{
  "model": "image classifier",
  "dataset": "crops of objects in photos (Visual Genome)",
  "train_examples": 61751,
  "image_size": 32,
  "crop_scale_min": 0.5,
  "horizontal_flip": false,
  "translate": 0.06,
  "targets": ["object"],
  "num_classes": 300,
  "arch": "resnet",
  "norm": "batchnorm",
  "activation": "prelu",
  "channel_attention": "se",
  "drop_path": 0.2,
  "depths": [1, 1, 4, 1],
  "kernel_size": 3,
  "stem": "deep",
  "avg_pool_shortcut": false,
  "widths": [64, 112, 192, 336],
  "label_smoothing": 0.2,
  "loss": "cross_entropy",
  "init": "trunc_normal_002",
  "residual_init": "scaled_by_depth",
  "optimizer": "muon",
  "muon_scale": "match_rms_adamw",
  "lr": 0.0037,
  "momentum": 0.9,
  "nesterov": true,
  "orthogonalizer": "newton_schulz_5",
  "adamw_lr_other_params": 0.0009,
  "grad_clip": 5.0,
  "ema_decay": 0.999,
  "steps": 21300,
  "batch_size": 128,
  "epochs": 44.2,
  "lr_schedule": "cosine",
  "final_lr_fraction": 0.1,
  "warmup_steps": 420,
  "weight_decay": 0.1,
  "adamw_weight_decay_other_params": 0
}
Rows from block 3, named by matrix and row number. Rows with one number belong to one channel. Each number is 128 + 24 x the weight over its row's rms, rounded and kept within 0 to 255. All counts start at 0. Numbers have three digits each. After the name is the row's rms in percent of the matrix's.
# convs0: first 3x3 conv (model.blocks.3.convs.0.weight, 192x192x3x3), inputs 114-119, a 3x3 kernel for each
# convs1: second 3x3 conv (model.blocks.3.convs.1.weight, 192x192x3x3, transposed), outputs 114-119, a 3x3 kernel for each
convs0.3 099:126138114121139098112121122135123135153132157139130158083108088110144138110142142141121112131151158119117136117149117151171154128112128148159153133171125074117119
convs1.3 100:114102105134126131159128110150163154110097122089075092126127116162147143154100107135124158140102124117100122155128113136128129160120096112135168111137157126172147
convs0.4 098:137137160107106119090097125145115144134093116125101127121103106176150143169165133193159167120098149111114160130097097134116127123102098108130075139138107142159162
convs1.4 103:128116154088117124100130109136139147150122157167127131140140108180146115159149115122141152129110159141148196139148149107154167128124154162130131176162130199150166
convs0.5 100:162104109172152113188193133132147122140152147122115142105133094166119117167070122125118081140099099133113109147151164133131166130118159078123103097159124124103121
convs1.5 098:135127139119156127132150127137142117109127116162137134155131136125143116142119119141096146129100128117111101131132092093103128128094147153127135135135123136101086
convs0.6 097:157125091122116109128127104145121131144129122151141133146158118146117121128092122123128144176166138133136135135105081132125122117122129107108088097072069137133102
convs1.6 103:200135143170135114137121106164150114145157118098113102140111130129129131156097107120104135107115146116111125138114145137112146137117135112104101125136118115098094
convs0.7 101:101115149110121153096115166146129148118096113143128139136124121150129149126072135102090114105105145145134196114138137163162174155116165098091068116098074109093068
convs1.7 096:133117078133134108137151150126112098129117124148169147147136119128117137111083106142139172169129170150116136118143152132112126140113108117115118115087116127125146
convs0.8 100:134099124122129117093128112091082119138140130123118106125146170119143124099113108126091119146160141095178112099147144139157151153121119141108151105108157152104071
convs1.8 101:098126136076111143092110119127115109120134162099115125125125120147119139134137176151153173126130146119144132119129112156157133158115119099092083097075103141108112
convs0.9 102:147120106166116094141129100125131155103126131128156095133100117154134104102150129108125126155133098114132098128137175140118131134148155134119133137130142095117098
convs1.9 095:143130133148151135139142162111153135131113095118107112105072099121106073120108065129098082125121128100073124099130142112094135116116141145168156126142109086128098
convs0.10 100:145123125130114101119100093127165153116139131141156101099066103138099112149090119142119130101114103066149099127121132138140146160118120078122128147119125147114106
convs1.10 100:117113126107126143138130101187143110126142126123133165108078057138126067142117118106103095133122093169128117129149137101152107145130123085120114096155123084128132
convs0.11 099:180173162165148159154131167133135113136128129141138109121078118149115103128123122172182179129147187146146137157156152136115127130140112157152125134155153108134117
convs1.11 100:133100107141103110141141128135167141138157153115119100125138154125139135127097125090102070090092081100106121133109150136123121130091123126126129102150115153167123
convs0.12 099:134150104154126114140089116110140140147120133162135135138130112116137136082129140152161146135160145114128125142156136118133116108131145140143125154148125151120106
convs1.12 102:113112123108107109143128111155144162110127113114128106115115112092123112084133092168125085149127084123145107122123105120131128151165146148123106153124117162112141
convs0.13 098:153126093147152104097109126103095084135095088141131133156132089136136128136123168114134124108112102125103073127116149135104131151126121110062103135099122142148119
convs1.13 099:140175172148160160107119123138114078122122107139140129125162158143179172151158141172160097140130121161116106158134097162109079135100093122091087141095075158164113
convs0.14 099:095116147137146094151147107132092116131143157126128123092106128117100123098121141142100126131138151103107081118100108074116100102137144152147142111133122125095094
convs1.14 101:087092110060108141077109147141159149132145159133102113142085123116078105100107145117137153124138136085118112166151110112114094149119146176135098155117093158117095
convs0.15 100:129154163078108135084114153119133126130149116118141115115118152102092107097135138113063093109134160135162115110070101118098131121125123141147136134095096133138154
convs1.15 097:154130150135138142134165172133129160146149153133103112147135114156157136116105120100136107138124122123131160176144129136114095149123104133094109129111127100130132
convs0.16 097:113111104110122125110153137149141158103115120119133135188137085164137094134114086139131114132135114121099132125141147124124138104114115179139137161124122119120130
convs1.16 106:108072086129130111147100091148137110108127108131160130109127107143132077133121091151131118145123135159121119125109102129114100125091118145127139143141147157146112
convs0.17 100:114152118118137116095104114131134107141138115157143134116163092094128056105131100064106127102116105110109120138092090124105103134133132119133156125128155164148123
convs1.17 097:125149147137152163121127127162128119146105095142108140095138135135112144095142176127115124151164146129163123127096108136117116148167151149146139131126134110111100
convs0.18 101:150153166156164136127149159135100101146122129120085125136136127101109144097108192157141081143156095080096114120106115134112125131103166154130108135117119139116085
convs1.18 098:089115156119135154146143146155129135125112117147152128132114118112168152128128144107141171112145143131157126122101144128097144123124131126105114128107093146133152
convs0.19 101:162106107132128128109114160119131133097125114115105116128108078131112126172168156124081061157125106145134113142127093125146141135155159108142141125147146120092105
convs1.19 095:120141150151145110142118083133112080140111111111143114115136078123105081113090120149122145122138157123140146112135100127100112130101107167161169166158156144126105
convs0.20 102:103138117116149105126139136123135148106104124110078115100126173149143167135119101105069106135069094153099114125125152151095146168114129155115104142128156128108151
convs1.20 100:115125115128151120107150138147182167124167154121130131131103083129109109127138110178148160167140166175149156144169185170168179141137155137105115117096093128128108
convs0.21 100:106116128101103141111107155152122119146130084172140083119124113124150147098112147107109144126083114179152125121160155116144161113113126126132127130119150157108152
convs1.21 097:151136141193175184175198189172136142148149178099137146118115129107119162129129181073121160098140151124139152137127126130137123103124103122129128124125120143141158
convs0.22 099:105080127128111165130084137176158138129120107145112090131160133159175101133144114120117133144132127122109111111138147120132124101128128175158138171133138148136104
convs1.22 099:144153159157157153144134154109108126114129157130157156165157152182165157144144124102116113112108123151124153149131111162141138124127150122106120129137142156198147
convs0.23 098:114126112085089074095109086144144112128099089107120102124137137114108091102084114123143148087112135169138112120136125126128153100133105111157166124156154117122104
convs1.23 103:131092120120095121124104153148151129162157110161158105124092123117120132148104101134114154099108127112103125118101145093084140100075135135112078114131124110136150
convs0.24 099:152141086118130108108100085142113127106112131105097150131124162148110182141105139140162125101136113077137102156157084123130113090130122147151144173120100165168151
convs1.24 100:123129168106090119099095093139146158121111149140119141091071126094110136129141181085124111136129116155120097117113090129111119137126101166147109160139114156132136
convs0.25 101:084074099121100127145124108123109137105086113105101106153156126125131129147155120121152169133170157109115130145126126136115122143136119149151137146143143146158152
convs1.25 100:127144163138158172138136140096104121100114127135134138134132148118125089110098065157119088154134125161129159097112147072112134107139126145166140100108122108112144
convs0.26 101:143139126122088129118117124114116081135129123146130101148122159189134156163105119129143157166185176145150162181142134166144112141104085156135131119122103115111085
convs1.26 100:130125134121111123133157138130141128149148134160177146148155160148121130126131158133150116135116124154160142159143119140103125153117172117138110143131124176159134
convs0.27 101:095103171080119194093159140113140136130118145146131136113109121098123097140122135118126157126136136109130124101121156110126145144126114165148093163145118201124111
convs1.27 101:165121123149132096141135094083085101118114120152144118132117122141109138153122125105104098104109104115116102135118114122125154105125156154112071162120102159146150
convs0.28 099:140123105134112145096098159116135120122127129138150169140184096176145061146102096143152126121183140140153097122123107166134064154129078088115129137127096128128078
convs1.28 102:129140114129161129148149103123088109133112144148184161135122106112130115125154175090144092127116092147102092124119120137152144125138157106111103114108159151151174
convs0.29 099:177147109181130134092092092137146146134153137120124129137089083109098131099126165132134121094062091088100140125091124149131145115131153130128099122149098074123136
convs1.29 102:149121115124128123142111094139133150123139129100087110142155100142105075137091087121111104124111123122086136115143133075111115071123092090128104110139115126100099
convs0.30 104:155157150131142112104131123120122128142138114143125109114110106125101127110130150130148140115166106091149135107129147106150132144171120121144135139119123155153108
convs1.30 095:129125150069092123104104126112096131118093121137109127129104117142119115140129119127099096174109151122101121138118126137154128149148149125138106151161136126193140
convs0.31 099:144112161100122170111161103119077094132129126147147117081123188088141170131136134172102164125129106078147095135129123127127122133133121102171135176154106153104085
convs1.31 104:172139118139158106130164095168142129165112133124137122116094124153104115171125053114126121131151162137143145147125163125136139132126095132128156139095091133092096
convs0.32 100:141151121125160115140152148119121119156121115167099120143171158133146155128101120121109157163136099143125102131131124119101073105092063091118129122102146135130134
convs1.32 099:110103118167126121177133103187213145158160107133111092126128126090112103094120144137109110131119144130122158109105141104111100146161117150161104158169131170170103
convs0.33 099:144118117107109152154124128133143084121157110125155146086126138102096117153106090133126122145110120109105111092119138110083135147114103107124155128119132168128138
convs1.33 100:144179176122160152156165178149129118149123141141164119111089108141104127145131121103085152126083116132121117154141097111129101123115146103133160121131143134136120
convs0.34 095:148112077115113143167143127124127120115124130119128127076092161064096152109114134075116134094145137115129146105120157101121156104137142152173111131166129130151135
convs1.34 112:131163162118131121084116125112100134111099121139144149164134127184177117124199168087129120080127084131146106137118140147149130134146141131135136146141144148153157
convs0.35 099:106099093148117095152132140148167161124132157112119117112109104143150164105118103145162141179168128161135107117095138159109129138128133161163170131139132128110104
convs1.35 098:158128128129127158137134169126120142139152161124124137149127094148133121072125122111111114091076104074102125125117112137152124139138109086130159115142178130148143
convs0.36 101:128171180128158145102101122115122139140141145141146135144142159134143144113150149145141091155164105146127129130127110139148130163173172151126071136150140117130109
convs1.36 099:115128137124142153106123161113110166127139171143154175125121164136123150163160183128104109122111092126133086128089113128097113162111097151154135134129112142119093
convs0.37 101:127132126136122120127127148121102118124116117143125120116113130099139150075096081137117116151134126143155151114121157133155166141158135102123123104137062124121081
convs1.37 100:119125127129106092146130141129096097149119129115110121130125142155156170138134136150134129123108111111075107117127107125134120134143129138149163131138133119125137
convs0.38 100:163140084144136089084111126165146114137095101147128150118094147130115125107149169129140126111115160129130153141152151115114124075098118127126138118121124116141143
convs1.38 099:113131119154171159174184155147164173171145139160125129130127145134117110149123117131120099129113141153150181168129141196150148139131117102090109118081123130090103
convs0.39 096:109104127129149139146171147144161108138150106150134143124124135189099111133127125162127070159108082134106138104095110125133123147165143135113097148124122119138118
convs1.39 105:197169148140109118120104109148142141141121135132156142125124128111126137136126141115150104117130109162133149137156139160162159177161169079094119119104112120112094
convs0.40 101:105130156102106091065086095108086104104128104112132101124108118136147136151178143129108104141173122162209142125132131118108114116089086156151114129134142131130130
convs1.40 099:134130148145130142123118120143115084176131106133138103107113155125149159160181190183158178187171152173140132133152141165192166143173146134144165146119120144135100
convs0.41 101:118087094137109120158187151116116125126129116131137124134114179127135161164137154127137145114152104100123121132083097130092106126116136091097081073085124121143157
convs1.41 100:137136140130144152129130162110132166099128133107123126106120139101093113142122106117119152112081106131080123121109121140164142150129142115133141141106126128133117
convs0.42 101:091110105086132107144137152108115139112110120142145140114155131153144120126141115088116138114113134155165127105102105144160143109127111148128125124114149092135160
convs1.42 097:162120126127132145105109155141146124112114144123100129150130119126156125138151135107086107123112110129112107165157163158130141100100129182124132157133130165126119
convs0.43 100:165118110122117125091111115106113140136142149166124136113124104124098089126069101089131163136140190152105137106102142100108116100112112089075103092090059160107120
convs1.43 099:153139134152137113145150103141136131100139104136106072128126153147130119157120118147119112147109085160117105116113122148130113150138114126138138115123119113113155
convs0.44 098:085113100069098100145132150119112115107117115125124111130160140127159170150135138129188167113152153127141106145130138126146164111114132148138135145125154200165127
convs1.44 106:122110140107131134104083096146134126163158149146205174113112149172168181137164140142130152152133144131127155110090113133100069146113095146126102151152106146148114
convs0.45 099:090138164107126138141138127110107139107098138131105136131127156111090122131123165116130127112142159119126133140138108114120144112117143131127119125160156112150157
convs1.45 106:115120136114122118125133135137141112105113097129141104131143162129121111100117140095115143075109148085143154078092088084119134090153159115101102128109124156141139
convs0.46 100:115120111161122100144107121135126110145132126112111113087092125098112122125149149171146147136113150104081144142114128162093095130104097119094095151120100155129113
convs1.46 100:115097153122155160080113139098122099121122115098143150152151113154172164143171143141110089118114077131110094121115174103132155128141144112158140087135126065096132
convs0.47 101:155132161126124131101092088116130134129131114129115123148108161122094104113129114135143131145132117091095116138122174123110130119120128100122148114127161107084118
convs1.47 098:141119140132116153133145208085100109108127084131125129121103132109116135095115140162138125135112119118109116131143131123147125098130118125147167105158182132149153
convs0.48 099:109126170106167183099123108117133115106073102126125123096064092167155158129116141148125141175117165091126106142115124143118159105115153111180155111180125126083046
convs1.48 098:176180198153170210128161137124114136104119087106092105104106125128127093132114096159179165149137163122117112142154116147140108131128091181144101172109150119112098
convs0.49 098:138153114112166152110139181125123120131142131144159146151127112169146125139100124184135097161142106125091091112127096126148132121125125144095094129106131144156171
convs1.49 106:166141113141145150145133162125120100091077096103096100124132144145146132166135112132112123098108105102065135097108113087115146097109140135152123145119103167139118
convs0.50 098:116139150134110179082135142127126110146140109148122115131102100140139103103125101066097156050101143103149182111121127115127120133151113156134128154124132136136163
convs1.50 103:137116133144110139161123125118156122150140122179148125105139164137154152121153134193175167180142130176174156149117122103094156102055143120133125120112111132125130
convs0.51 102:100086097141152174144149169161128135123119132136141153149101113141123144136138112122157149170167137146121134129120128131128160128116106100124134146141110092076112
convs1.51 096:136126139125110104110142100128124134145159141116128111162107109149114100157105126153163155119111157110113156146123123143133071141115104133147154151136133162144132
convs0.52 099:134102138175138110169107097139132150151131146172137120162091086126126143066113137115069074113126104106132149136141134148117130119086123142136124125103078136169121
convs1.52 098:128163152132128127140139142128149152132138141131118097149175165095108084119121121093086094112126090111114106171185166129165163128148134136151171118138172150144173
convs0.53 099:109123127115112101133088085135147128096140135100128137089095091177148123134111126126117122138160153140128147155111140125124154114136159109116116101129109102120085
convs1.53 099:126091117142086104114099107097117118108117122148141127170131128182137123200163150133119125137127108143125087099116124151153128154165128116087058112112106062101072
convs0.54 101:150114100145120108136116092135118136126143135115136128136139172125132152091099085151146128155139155116139166142147148120134136118115115142126133126123131118106125
convs1.54 093:083102135086105122112141130110121129119125142147156137104108128125115123115107099126086101096101122116127135125134127112137122102126162113132127135125145109109112
convs0.55 099:138179144096151120131141104152123135160101133123063126074088082081135150113146132150103137159076121149090148079105112099146134097148121122140143110171141131167182
convs1.55 101:152145152187140141179144139148148142163200145165209154157140172133157176124140154090095096118126147123100144105123118110143171114103137133099113144097107165119155
convs0.56 100:169167144128145133112136111185131127167177166137146142121083131114142152157152100073111126110100144119103078108124088118133111131122146142097090100104126065105136
convs1.56 100:127117117087098072121139137143116072141110083124096122100121099108149098116169137100111116125119100124147125116067108091069121075076123110125156104134159137150125
convs0.57 099:123123134123100126120109133100107132145128148178146105103134133072130119121109096136126149103125128079119188148138109139127122161104102124103109124146118146130108
convs1.57 109:106130132128150114145128121164130141147147145119121135087098115098116126124150174162179166170199149186196159132146111156106110133114133132144137178177160200207199
convs0.58 099:138117110129159103108174152118138150107125136098118119122106157108141136109157132098119122109146139098104145151118145154138127118141095125142148133124124116135131
convs1.58 102:128133184128135150128156147123113107092116123095121139137105123146136132115114116156128137160120127163141132147117095118123144093144129155153117118127111125154141
convs0.59 101:118156158129113109140121097138135171139133151118148150129128147129113129148131163104112151144139117184140131100106135104137150143171155151137131156168160139142134
convs1.59 101:098100124101112145108105150089099106133121133119124151123141132140157147103115127108094128098083125133128154129144133125134122120145095156162145120137122109139134
convs0.60 102:124125117138132145145136127117114116143137130133140142135170132127150149163162136108136135103102120129118111155139124125154132109131123110102152113096145128167163
convs1.60 097:115113111101099086110104128110110099097105112113109130102122128119108115120096087135135161092108153100126156155131161160117156161150175139126124087089114087105150
convs0.61 100:139123116154134128117123164102117155145166199131124136092076080133113141109100133093118162128141186108102128130132164111107130119107125144152133113109097108090054
convs1.61 102:135146112129133131127114116091102130128116143102129117187140133130092102091071097124151154128160145100110082144109060127123090144157109125129112153132087089084077
convs0.62 100:136121111155140125106118126150145140142150134128123138075114135110107130110145125095127129109137116132148098165119096161127115161116151151161142141149169175142172
convs1.62 099:134114127147149143151146183132142118132132126133134118150146114161171168168150154140126152107129149137146165111107108121123120112123132104100123117113102103102130
convs0.63 101:135142141128152131132149098146130132171151134164135141182156108128138129111156145108111089116110099092091130154139134132147138108128106105111110160130130140100135
convs1.63 100:158130155132094103143104104119144126110146133102121092127140156117105122099108103120114121155129113156139125159125118134115112115110108142151139137089090127106104
convs0.64 100:143147132130141155129116158122131157125142139128162149114102113128123092113083061143153162143084120154116126153137114133144163171148145101138102125170139134135138
convs1.64 100:118147148114119129113120126137146128140130125148126108105138108115135129155140138098141165119136115131152117118117099157147104153146118116143119114097074134095081
convs0.65 099:116149161135131148138116132151124145121112125125131132076067118107099106147094140120103130108094108123100103121092091117136137120147149137138141150115158149134164
convs1.65 104:129116109119083081107080084143125135148163153148139156122122106097127095094096101160109094170162113172162119109102127087111120117121115164146180139144165120100107
convs0.66 098:112120132058131181134102108134126114121126135112119127138135098136087141141150131146129112167116049174167092130094122141122151135106129106131132129139144114123144
convs1.66 098:151107127148092116158102121120150151127141144139101125131155135150145142140101112159113109149145162162159168093118135110109137089093153139138118121144132109131154
convs0.67 098:107102102109125120132126113147159141128134134163179147116147125141116102104109120131141111102127090150132112128121096149154121134129136135119116134128103109157163
convs1.67 104:192154143174147110149174133169153143131127147071081086104097108097101102080094130091098141127119145130109139124119100133126087155146112137142113123135133131099149
convs0.68 101:106130145119132149136119117113122118099118131090102141145086126149109120152119121117134111146157134084116143143097101129138139146155130176175113117112081122152114
convs1.68 095:066083104073096129091116125125136100098105109084093098117136109119128121146156134149138140128124106143156142103110118122122153141127102154162155181183162117121117
convs0.69 098:166116107151129101142127129124159138141134099141111097118125120125133122110120122104132116105114078135142087133136118134148105149129073107138158064133157117115146
convs1.69 104:176110112139108117154145166162194165140162112110125101142151180177180192110120165129115140107125098135118133122112127107106139134149156141185189098144160113136142
convs0.70 099:150141109130103089136108097069095120080125149110094106155100082133124125118099116139083131125133155123143149128108130119147152156181178173117146155111144114115124
convs1.70 103:105101077103131098109092120139171152132149150146143144101102127127091133145107141105134135111142139153174136160199154146145152120132118133108107115114124121121127
convs0.71 102:121128133142129136159153131115129130138134139134111089103106105107109124110106143161164123133141115134115119105126169095096128083063106149117153147118124103115111
convs1.71 097:163157152147105090136108101135110116118136119131123139143140126149135137108137107137122109099109093116135117089093115094096113120106121095114125067066063114098099
convs0.72 100:140136145125126107147113070151134138157119138164150148128124172134097128119100082158137150127142121127127114123110144163138158146158156089122137085096117076097144
convs1.72 098:148161184165143149160142146172145129137133116106121155068140135099145149102159129170133159162154180152119146089095127096103132092104088118120109121105125127122118
convs0.73 103:133110131130118134108113121125135132128122110133124144106107165140128158124091122170132154160145150156153116157184125126150135101127173111110114124124146132083129
convs1.73 095:159145126154141114152121131136115125138129128120134093131107133125109091155131079128145150126117149136135141141118117147136145147124156161142131138158145177180197
convs0.74 100:147119150147120105090086067114139149101091138118111126096109138157144107137072115120092080182140132168158153153197114137157090133118119125146135089119082124124125
convs1.74 098:151124122104108131114126095101132128094116116095139127146167103145149110139136122174155125146129080107077077116139208092122189102115173119112103121151118153150142
convs0.75 097:134117142198176118162173113088092107118127118120147127157108097138139098172181148132137099100131148124166149130113096118125101123156106172178101152147089138109058
convs1.75 105:125110077120119100153117116120128143118144162139154162134152105132154100139153136136096088131112121172143125177153164169164205156148149146157117128151144107129120
convs0.76 101:089106111121139153106124164110117127090111133118105122097108116096083129119070105079098090110141136132151173171179170125138167125150115155102107148127127084093137
convs1.76 098:102105080094091090104090101107099121099090119107122141087114132097110100126109083135128121106112126099117136135179205134176127140133119090122154117124091132101100
convs0.77 101:164161137129150125101090090122111141132115129140153133106102144088107142122114156140105161131098142137147160129133133104109141126125159098146144092130114118150138
convs1.77 099:138130154133123106135120103113132142128121141140118146120148144160150143106132144151140113159125124147135162148141108118143108079109106113131130064078099079075102
convs0.78 100:145148141136130098166140128122155157136149112153132118112167129145180120160151100130171154112150120123155156158155164175157140164166138101108144145090144161090123
convs1.78 103:136106109132106086118125098126136131119113144108126156103104139132135145138167196162148129148149126148147155145110095149120138139123119120077128113068105076056074
convs0.79 100:090111131148136169144105141105155143082144169064112141119111112123109089150119089101124108103111132125150133116118128124122136114082133134125072129122111127141085
convs1.79 099:142111120101111126142135123098112130062072110075107123141157126152145112155143118118107141149141129150141147137122126117113129119115118134180187097165161116130150
convs0.80 100:146148134175156138176170115174150138159161150151155181110117112117107141130096163113126142132158165133160189130117139154080157142106137161118121151090105137111086
convs1.80 100:111099132133138121139129135121166180115133141127145132103105096086113113111153138131129131089099127100108154175168156179172153159110120114133145133126128122135135
convs0.81 101:137124092164183153159154125135144145104123139140150154106072099119113078104119114110095126117095124113116078088109098101115113088114118119122105114147128126116151
convs1.81 097:149126127155140138102090099100094125082078089097092075142140100137125111113126115122125138111101139124109111135113084122121098141090094155145135156123115145172140
convs0.82 099:137115135118130122130095084127135140117126151146142154109093169135139174135143144172135120129130116127111126097105111118119150143122118119114119138131132181133135
convs1.82 100:120168152120128122135133099127092105102088106103113092107141167124137150150138143108119143127133161139135139107108134158154146156128113117108144145117104146112102
convs0.83 100:116120058120131104127129125115112119075106135088122134092062100085074154109067103118109112109099104159133129147146111117111071152120105138149155150110122097080113
convs1.83 098:111133105118121098132112082158123146162112121139105107148082097159125129121116121104090152094054093098078113120134123141124101128128113156118109127094095121108127
convs0.84 101:104115103115132119111114111132119140152120117128112116138143167090103135106101163120114131111116108138144098106124141123112125130134117106119145147161174132156157
convs1.84 101:110116141150104094153144119114123116132154114150139109138139122138144130144147144107108094109084083153137119163183192137107126131110078136118136124142130111116115
convs0.85 102:137091114159136128146147151124154145099148146087105137143185198097083139091089105101137152121143139114142132139139122108115143125165141132118117138113143103127124
convs1.85 099:110153139096107100108107116117131164064099130080104121111122102093121117129114125132119130125121146147122157102102146117108144142116170100110120091095118099141153
convs0.86 100:144135133121150199075126159151125108152127118136157172125129165155143138161122101124103074145110104104128154115132148127154145156148158124158132106143103130157099
convs1.86 100:120128128128106119086096114109119141095110164113109160086147149111139149110118139127120128147147113141137143123123105126114120105123136141089120106078105129082096
convs0.87 103:136140113149166129125141132139135140121121140131128153164172119184153132123136099119134156088120130140151122112132126112126143068096105082110135127112137147128160
convs1.87 098:155146142162129091182150090133168137116142140104131143109104119151116077173137106140125148102125146120110134140136094138138154159126138143129150133115109186180192
convs0.88 099:157124116136107125117119144156126152134128137130131121125147129132092101137102127146123121142131117121104135110132139122111129122093111153117062155135110088117181
convs1.88 101:122112075117103135140158160138135127153146141154155141119099091110104103116099101141103174152141168139100143161141151123126135129095132140112109112126097122124106
convs0.89 105:062104125093101125112147165147126154124108144142113114121165108111131134145134126114115114121143137095124143109083121102079125131103110156131102136089108121078106
convs1.89 095:142117113140134124155138107120111112143137125141128121102113127121148139150160134118102107138114140127116151160116109175120106141129112138124124170149145150121091
convs0.90 097:121176116108112102128132155125121138101106136114125138120106105121086101120120127161124110105144105127170140156154118118095125127105167137152131135140137137138109
convs1.90 102:137138155106141187118139180124161138140130119140120091140132141127134111092096103087111125102096124079091097119106079096101093103105121140120111141134135130112136
convs0.91 102:130116127133100124128122187140134123135123117125099104134169132161120136099095134085098112153139142085077101124140144096137167127134126136125073130135119159168131
convs1.91 098:157146156124156158111096134158139085164135119145162135124125122119136115085095138165136154156147153163135140127108096135154118161168148143136090142129136112116155
convs0.92 102:085090123085114133146179177157130101130135100126142101164146137150134149158114131135135150177148131162144133125134099086160094102169155127104081140153142109162160
convs1.92 097:091107108110105140106116129100120168109128130120131107110148173110132140093111084098108105159137128198181152160100129181096102146106096118118125118136153131110143
convs0.93 103:135134140127131149135134164145142114149146094109119123149122093131103126136111139142126135127148136133148149133122153141127134137102111130146161155128135138146116
convs1.93 100:178175158163158148149153167094147147090132109091117090150128121123120106050097079110139124120141111125080102118122102113086085132128108149130129115136120089088129
convs0.94 100:132141128167126124152132138149149122124136103140143122130128094124138119135085139142142131159117108172159127100105091116100130104073084124137134115129089154176124
convs1.94 101:124117097122110083111126099139127118113123100092146152140142185148111140117126152129134129109115121115125119089111129148153139105058097148172148140186128133147137
convs0.95 098:139139162126091126157106095113107109121132092128152117153147101131103093092118157145157161103099106153120113142157148099125137118110129131124125108127154120150147
convs1.95 102:115132127097123117095117126099101117125102103141121141123139126113123152146113147149118118132122134121122126126120157117131146138142150125131123095096109118109102
convs0.96 100:107099128082107095090103127154128107126104099108090145127116120125106109124092121149153137121120128104099102119118093135135106126131125084085108115120131112103136
convs1.96 099:130121126171135096135112112100101105092105147108124160146128113145129150106114165152123093126106102151134116143120132134121116153125128081083106072092150067086119
convs0.97 103:097149171076144160108133152121157135127128116125125136178121099130109116083128127098144123116086109133118125164155142118113116085119105110104135092136112093124133
convs1.97 095:129119154147138141174145150162156138127124110121112111181175171160128144155113086106111092111133130130133161161145119135154104083121148093089110120102121120121143
convs0.98 099:119101081130142118127126097116122100127138117137125146113119128108100152103089144115143140128138132127099137142121131138086124124106132132125136115125161135143173
convs1.98 105:115107118113112109120142152117150146111118128105118114132111106134103107134107161129130167119153156101122125065079121085111109155109121125123125117140120137138132
convs0.99 101:099132160100111123129080118104123117119127094133132096112099079133133107141147120138118112169173143165153127101149109086110101130141119120117079128117110150172119
convs1.99 101:158150105165157108122143168118110127140138132138154150108093125103110089147129127086119089104129145131126150167132109164147124132145148137111092128100089131101120
convs0.100 099:153138109113165105086141139141112082127105097148170125145161139099103121121105095118145157125141155181152132148115119141124127139119130121163104153186169134125094
convs1.100 102:102105130095087098127140126152176179154170178134128140123128158124135144079132128128143155109133140097106122157137177138137135113098084118136129122147139121122119
convs0.101 098:142169188133130133116109120117148141130127132124129114153112070129139109186155112149135115117120128136156146145084099128109132133144168102096135117137160108116113
convs1.101 103:143144159112132128139118139128143145141176147163170119121125107110096112151100106143137148165152161122137139092102130147139169125113146155141105139132109165121110
convs0.102 098:114141126101134119125152123080120136127116113135089081126144143124121117119082126144144136097134121094073109140131155173189151150152157153126137177133142102088102
convs1.102 105:131129128147136100126130150140174181159150159167176166102082115112116152171140145061089130110078125132144159158148155188174150183186145112089107075110134112121143
convs0.103 102:109143106172142089173169157119104110126111140113113116116120111137110111131106103132108121132127116139140092154094119137118113124099121159139127148136146094100129
convs1.103 099:113129136129140129142142105131117107128124119135115125159157152141130104127113113108100112097105093107100132168149173172155168112103127144154130105130136091107093
convs0.104 101:126172165131127119114121111095129118132124122180169120110104125144156128132169168077076095122134135121144154084069135128110119137126126131131153179118126177145130
convs1.104 098:129143171163135150154148121126138106111136095121130125153131129140142158117090132137127100133100090152151123197154126164119156144121129120105136113111093145124111
convs0.105 100:118129149084092109142101113187128116144104079133128105063094141135113147147134104148140087138148118092096108108112103135104129159129135076109114111110122131107105
convs1.105 101:139112093118122111140124107113093090124144128139146112091151143105106131118147121107121101119121085121091083099123106105091119069060082126125133126087103115110116
convs0.106 101:124108105160140105172129129113123127119138117133123146169155142146122108154107127114120131132126162122109164113096125151133135142134103123149153163186166095124140
convs1.106 094:146120151163144116150168139125110147106087108117113112123146141151126132155143131159150160110141115134130121096085132121095114132119135127134139136137140143145155
convs0.107 101:134092136134112174103110144125130110133113133116125159156101103130126113110160096144093126159144158148145157160109095120115120108130116109119122116120112156116086
convs1.107 095:092132181111128166118145130070079085114097120139111130144161159146164136148160119156171132155141152132105085080098115090117110141139134150134156114094151090139182
convs0.108 105:166153138148144137134142102141136120129107116115119125112081087112114132154164131151144152178136082131136128127156141073129144060105141114140139120140159139147155
convs1.108 096:137115130139126130162166147101128138125137131126115135108103099124122119123123112106156142126173153155154149139163137154147106195148107110112117126129130123100122
convs0.109 101:132124094135145135103115162172131113162144108133135119131099079142102120124109128154124118120110122136125135119107059102128148111114149165092097144107085203179125
convs1.109 100:124115122126138141150154119129162128126122106141134128074083095115099112148117110202148096150144150109149153172153143171148156152186172095105111101110142120108119
convs0.110 097:135127118151164129171175129143103125138131100133148095097117107117138113088149120106108165082109139115140136116142135148113111134116117116153125104150153094133134
convs1.110 101:144140160146136119137147125113122099108124085145165115160136145162147140135132151142146126125159122093100140181174147172172167172148156154170146138152131118142130
convs0.111 100:115104128080089120147146143114115146123123136157159159133100086140155144133145107130100079142119105117149163127139122106137158124130138135116110153154135123096151
convs1.111 101:127142140113094113138118112106123122124129104145134123158157127110089101124128135128135107130109156118112100113121144099122121149122153129130128139134126141139138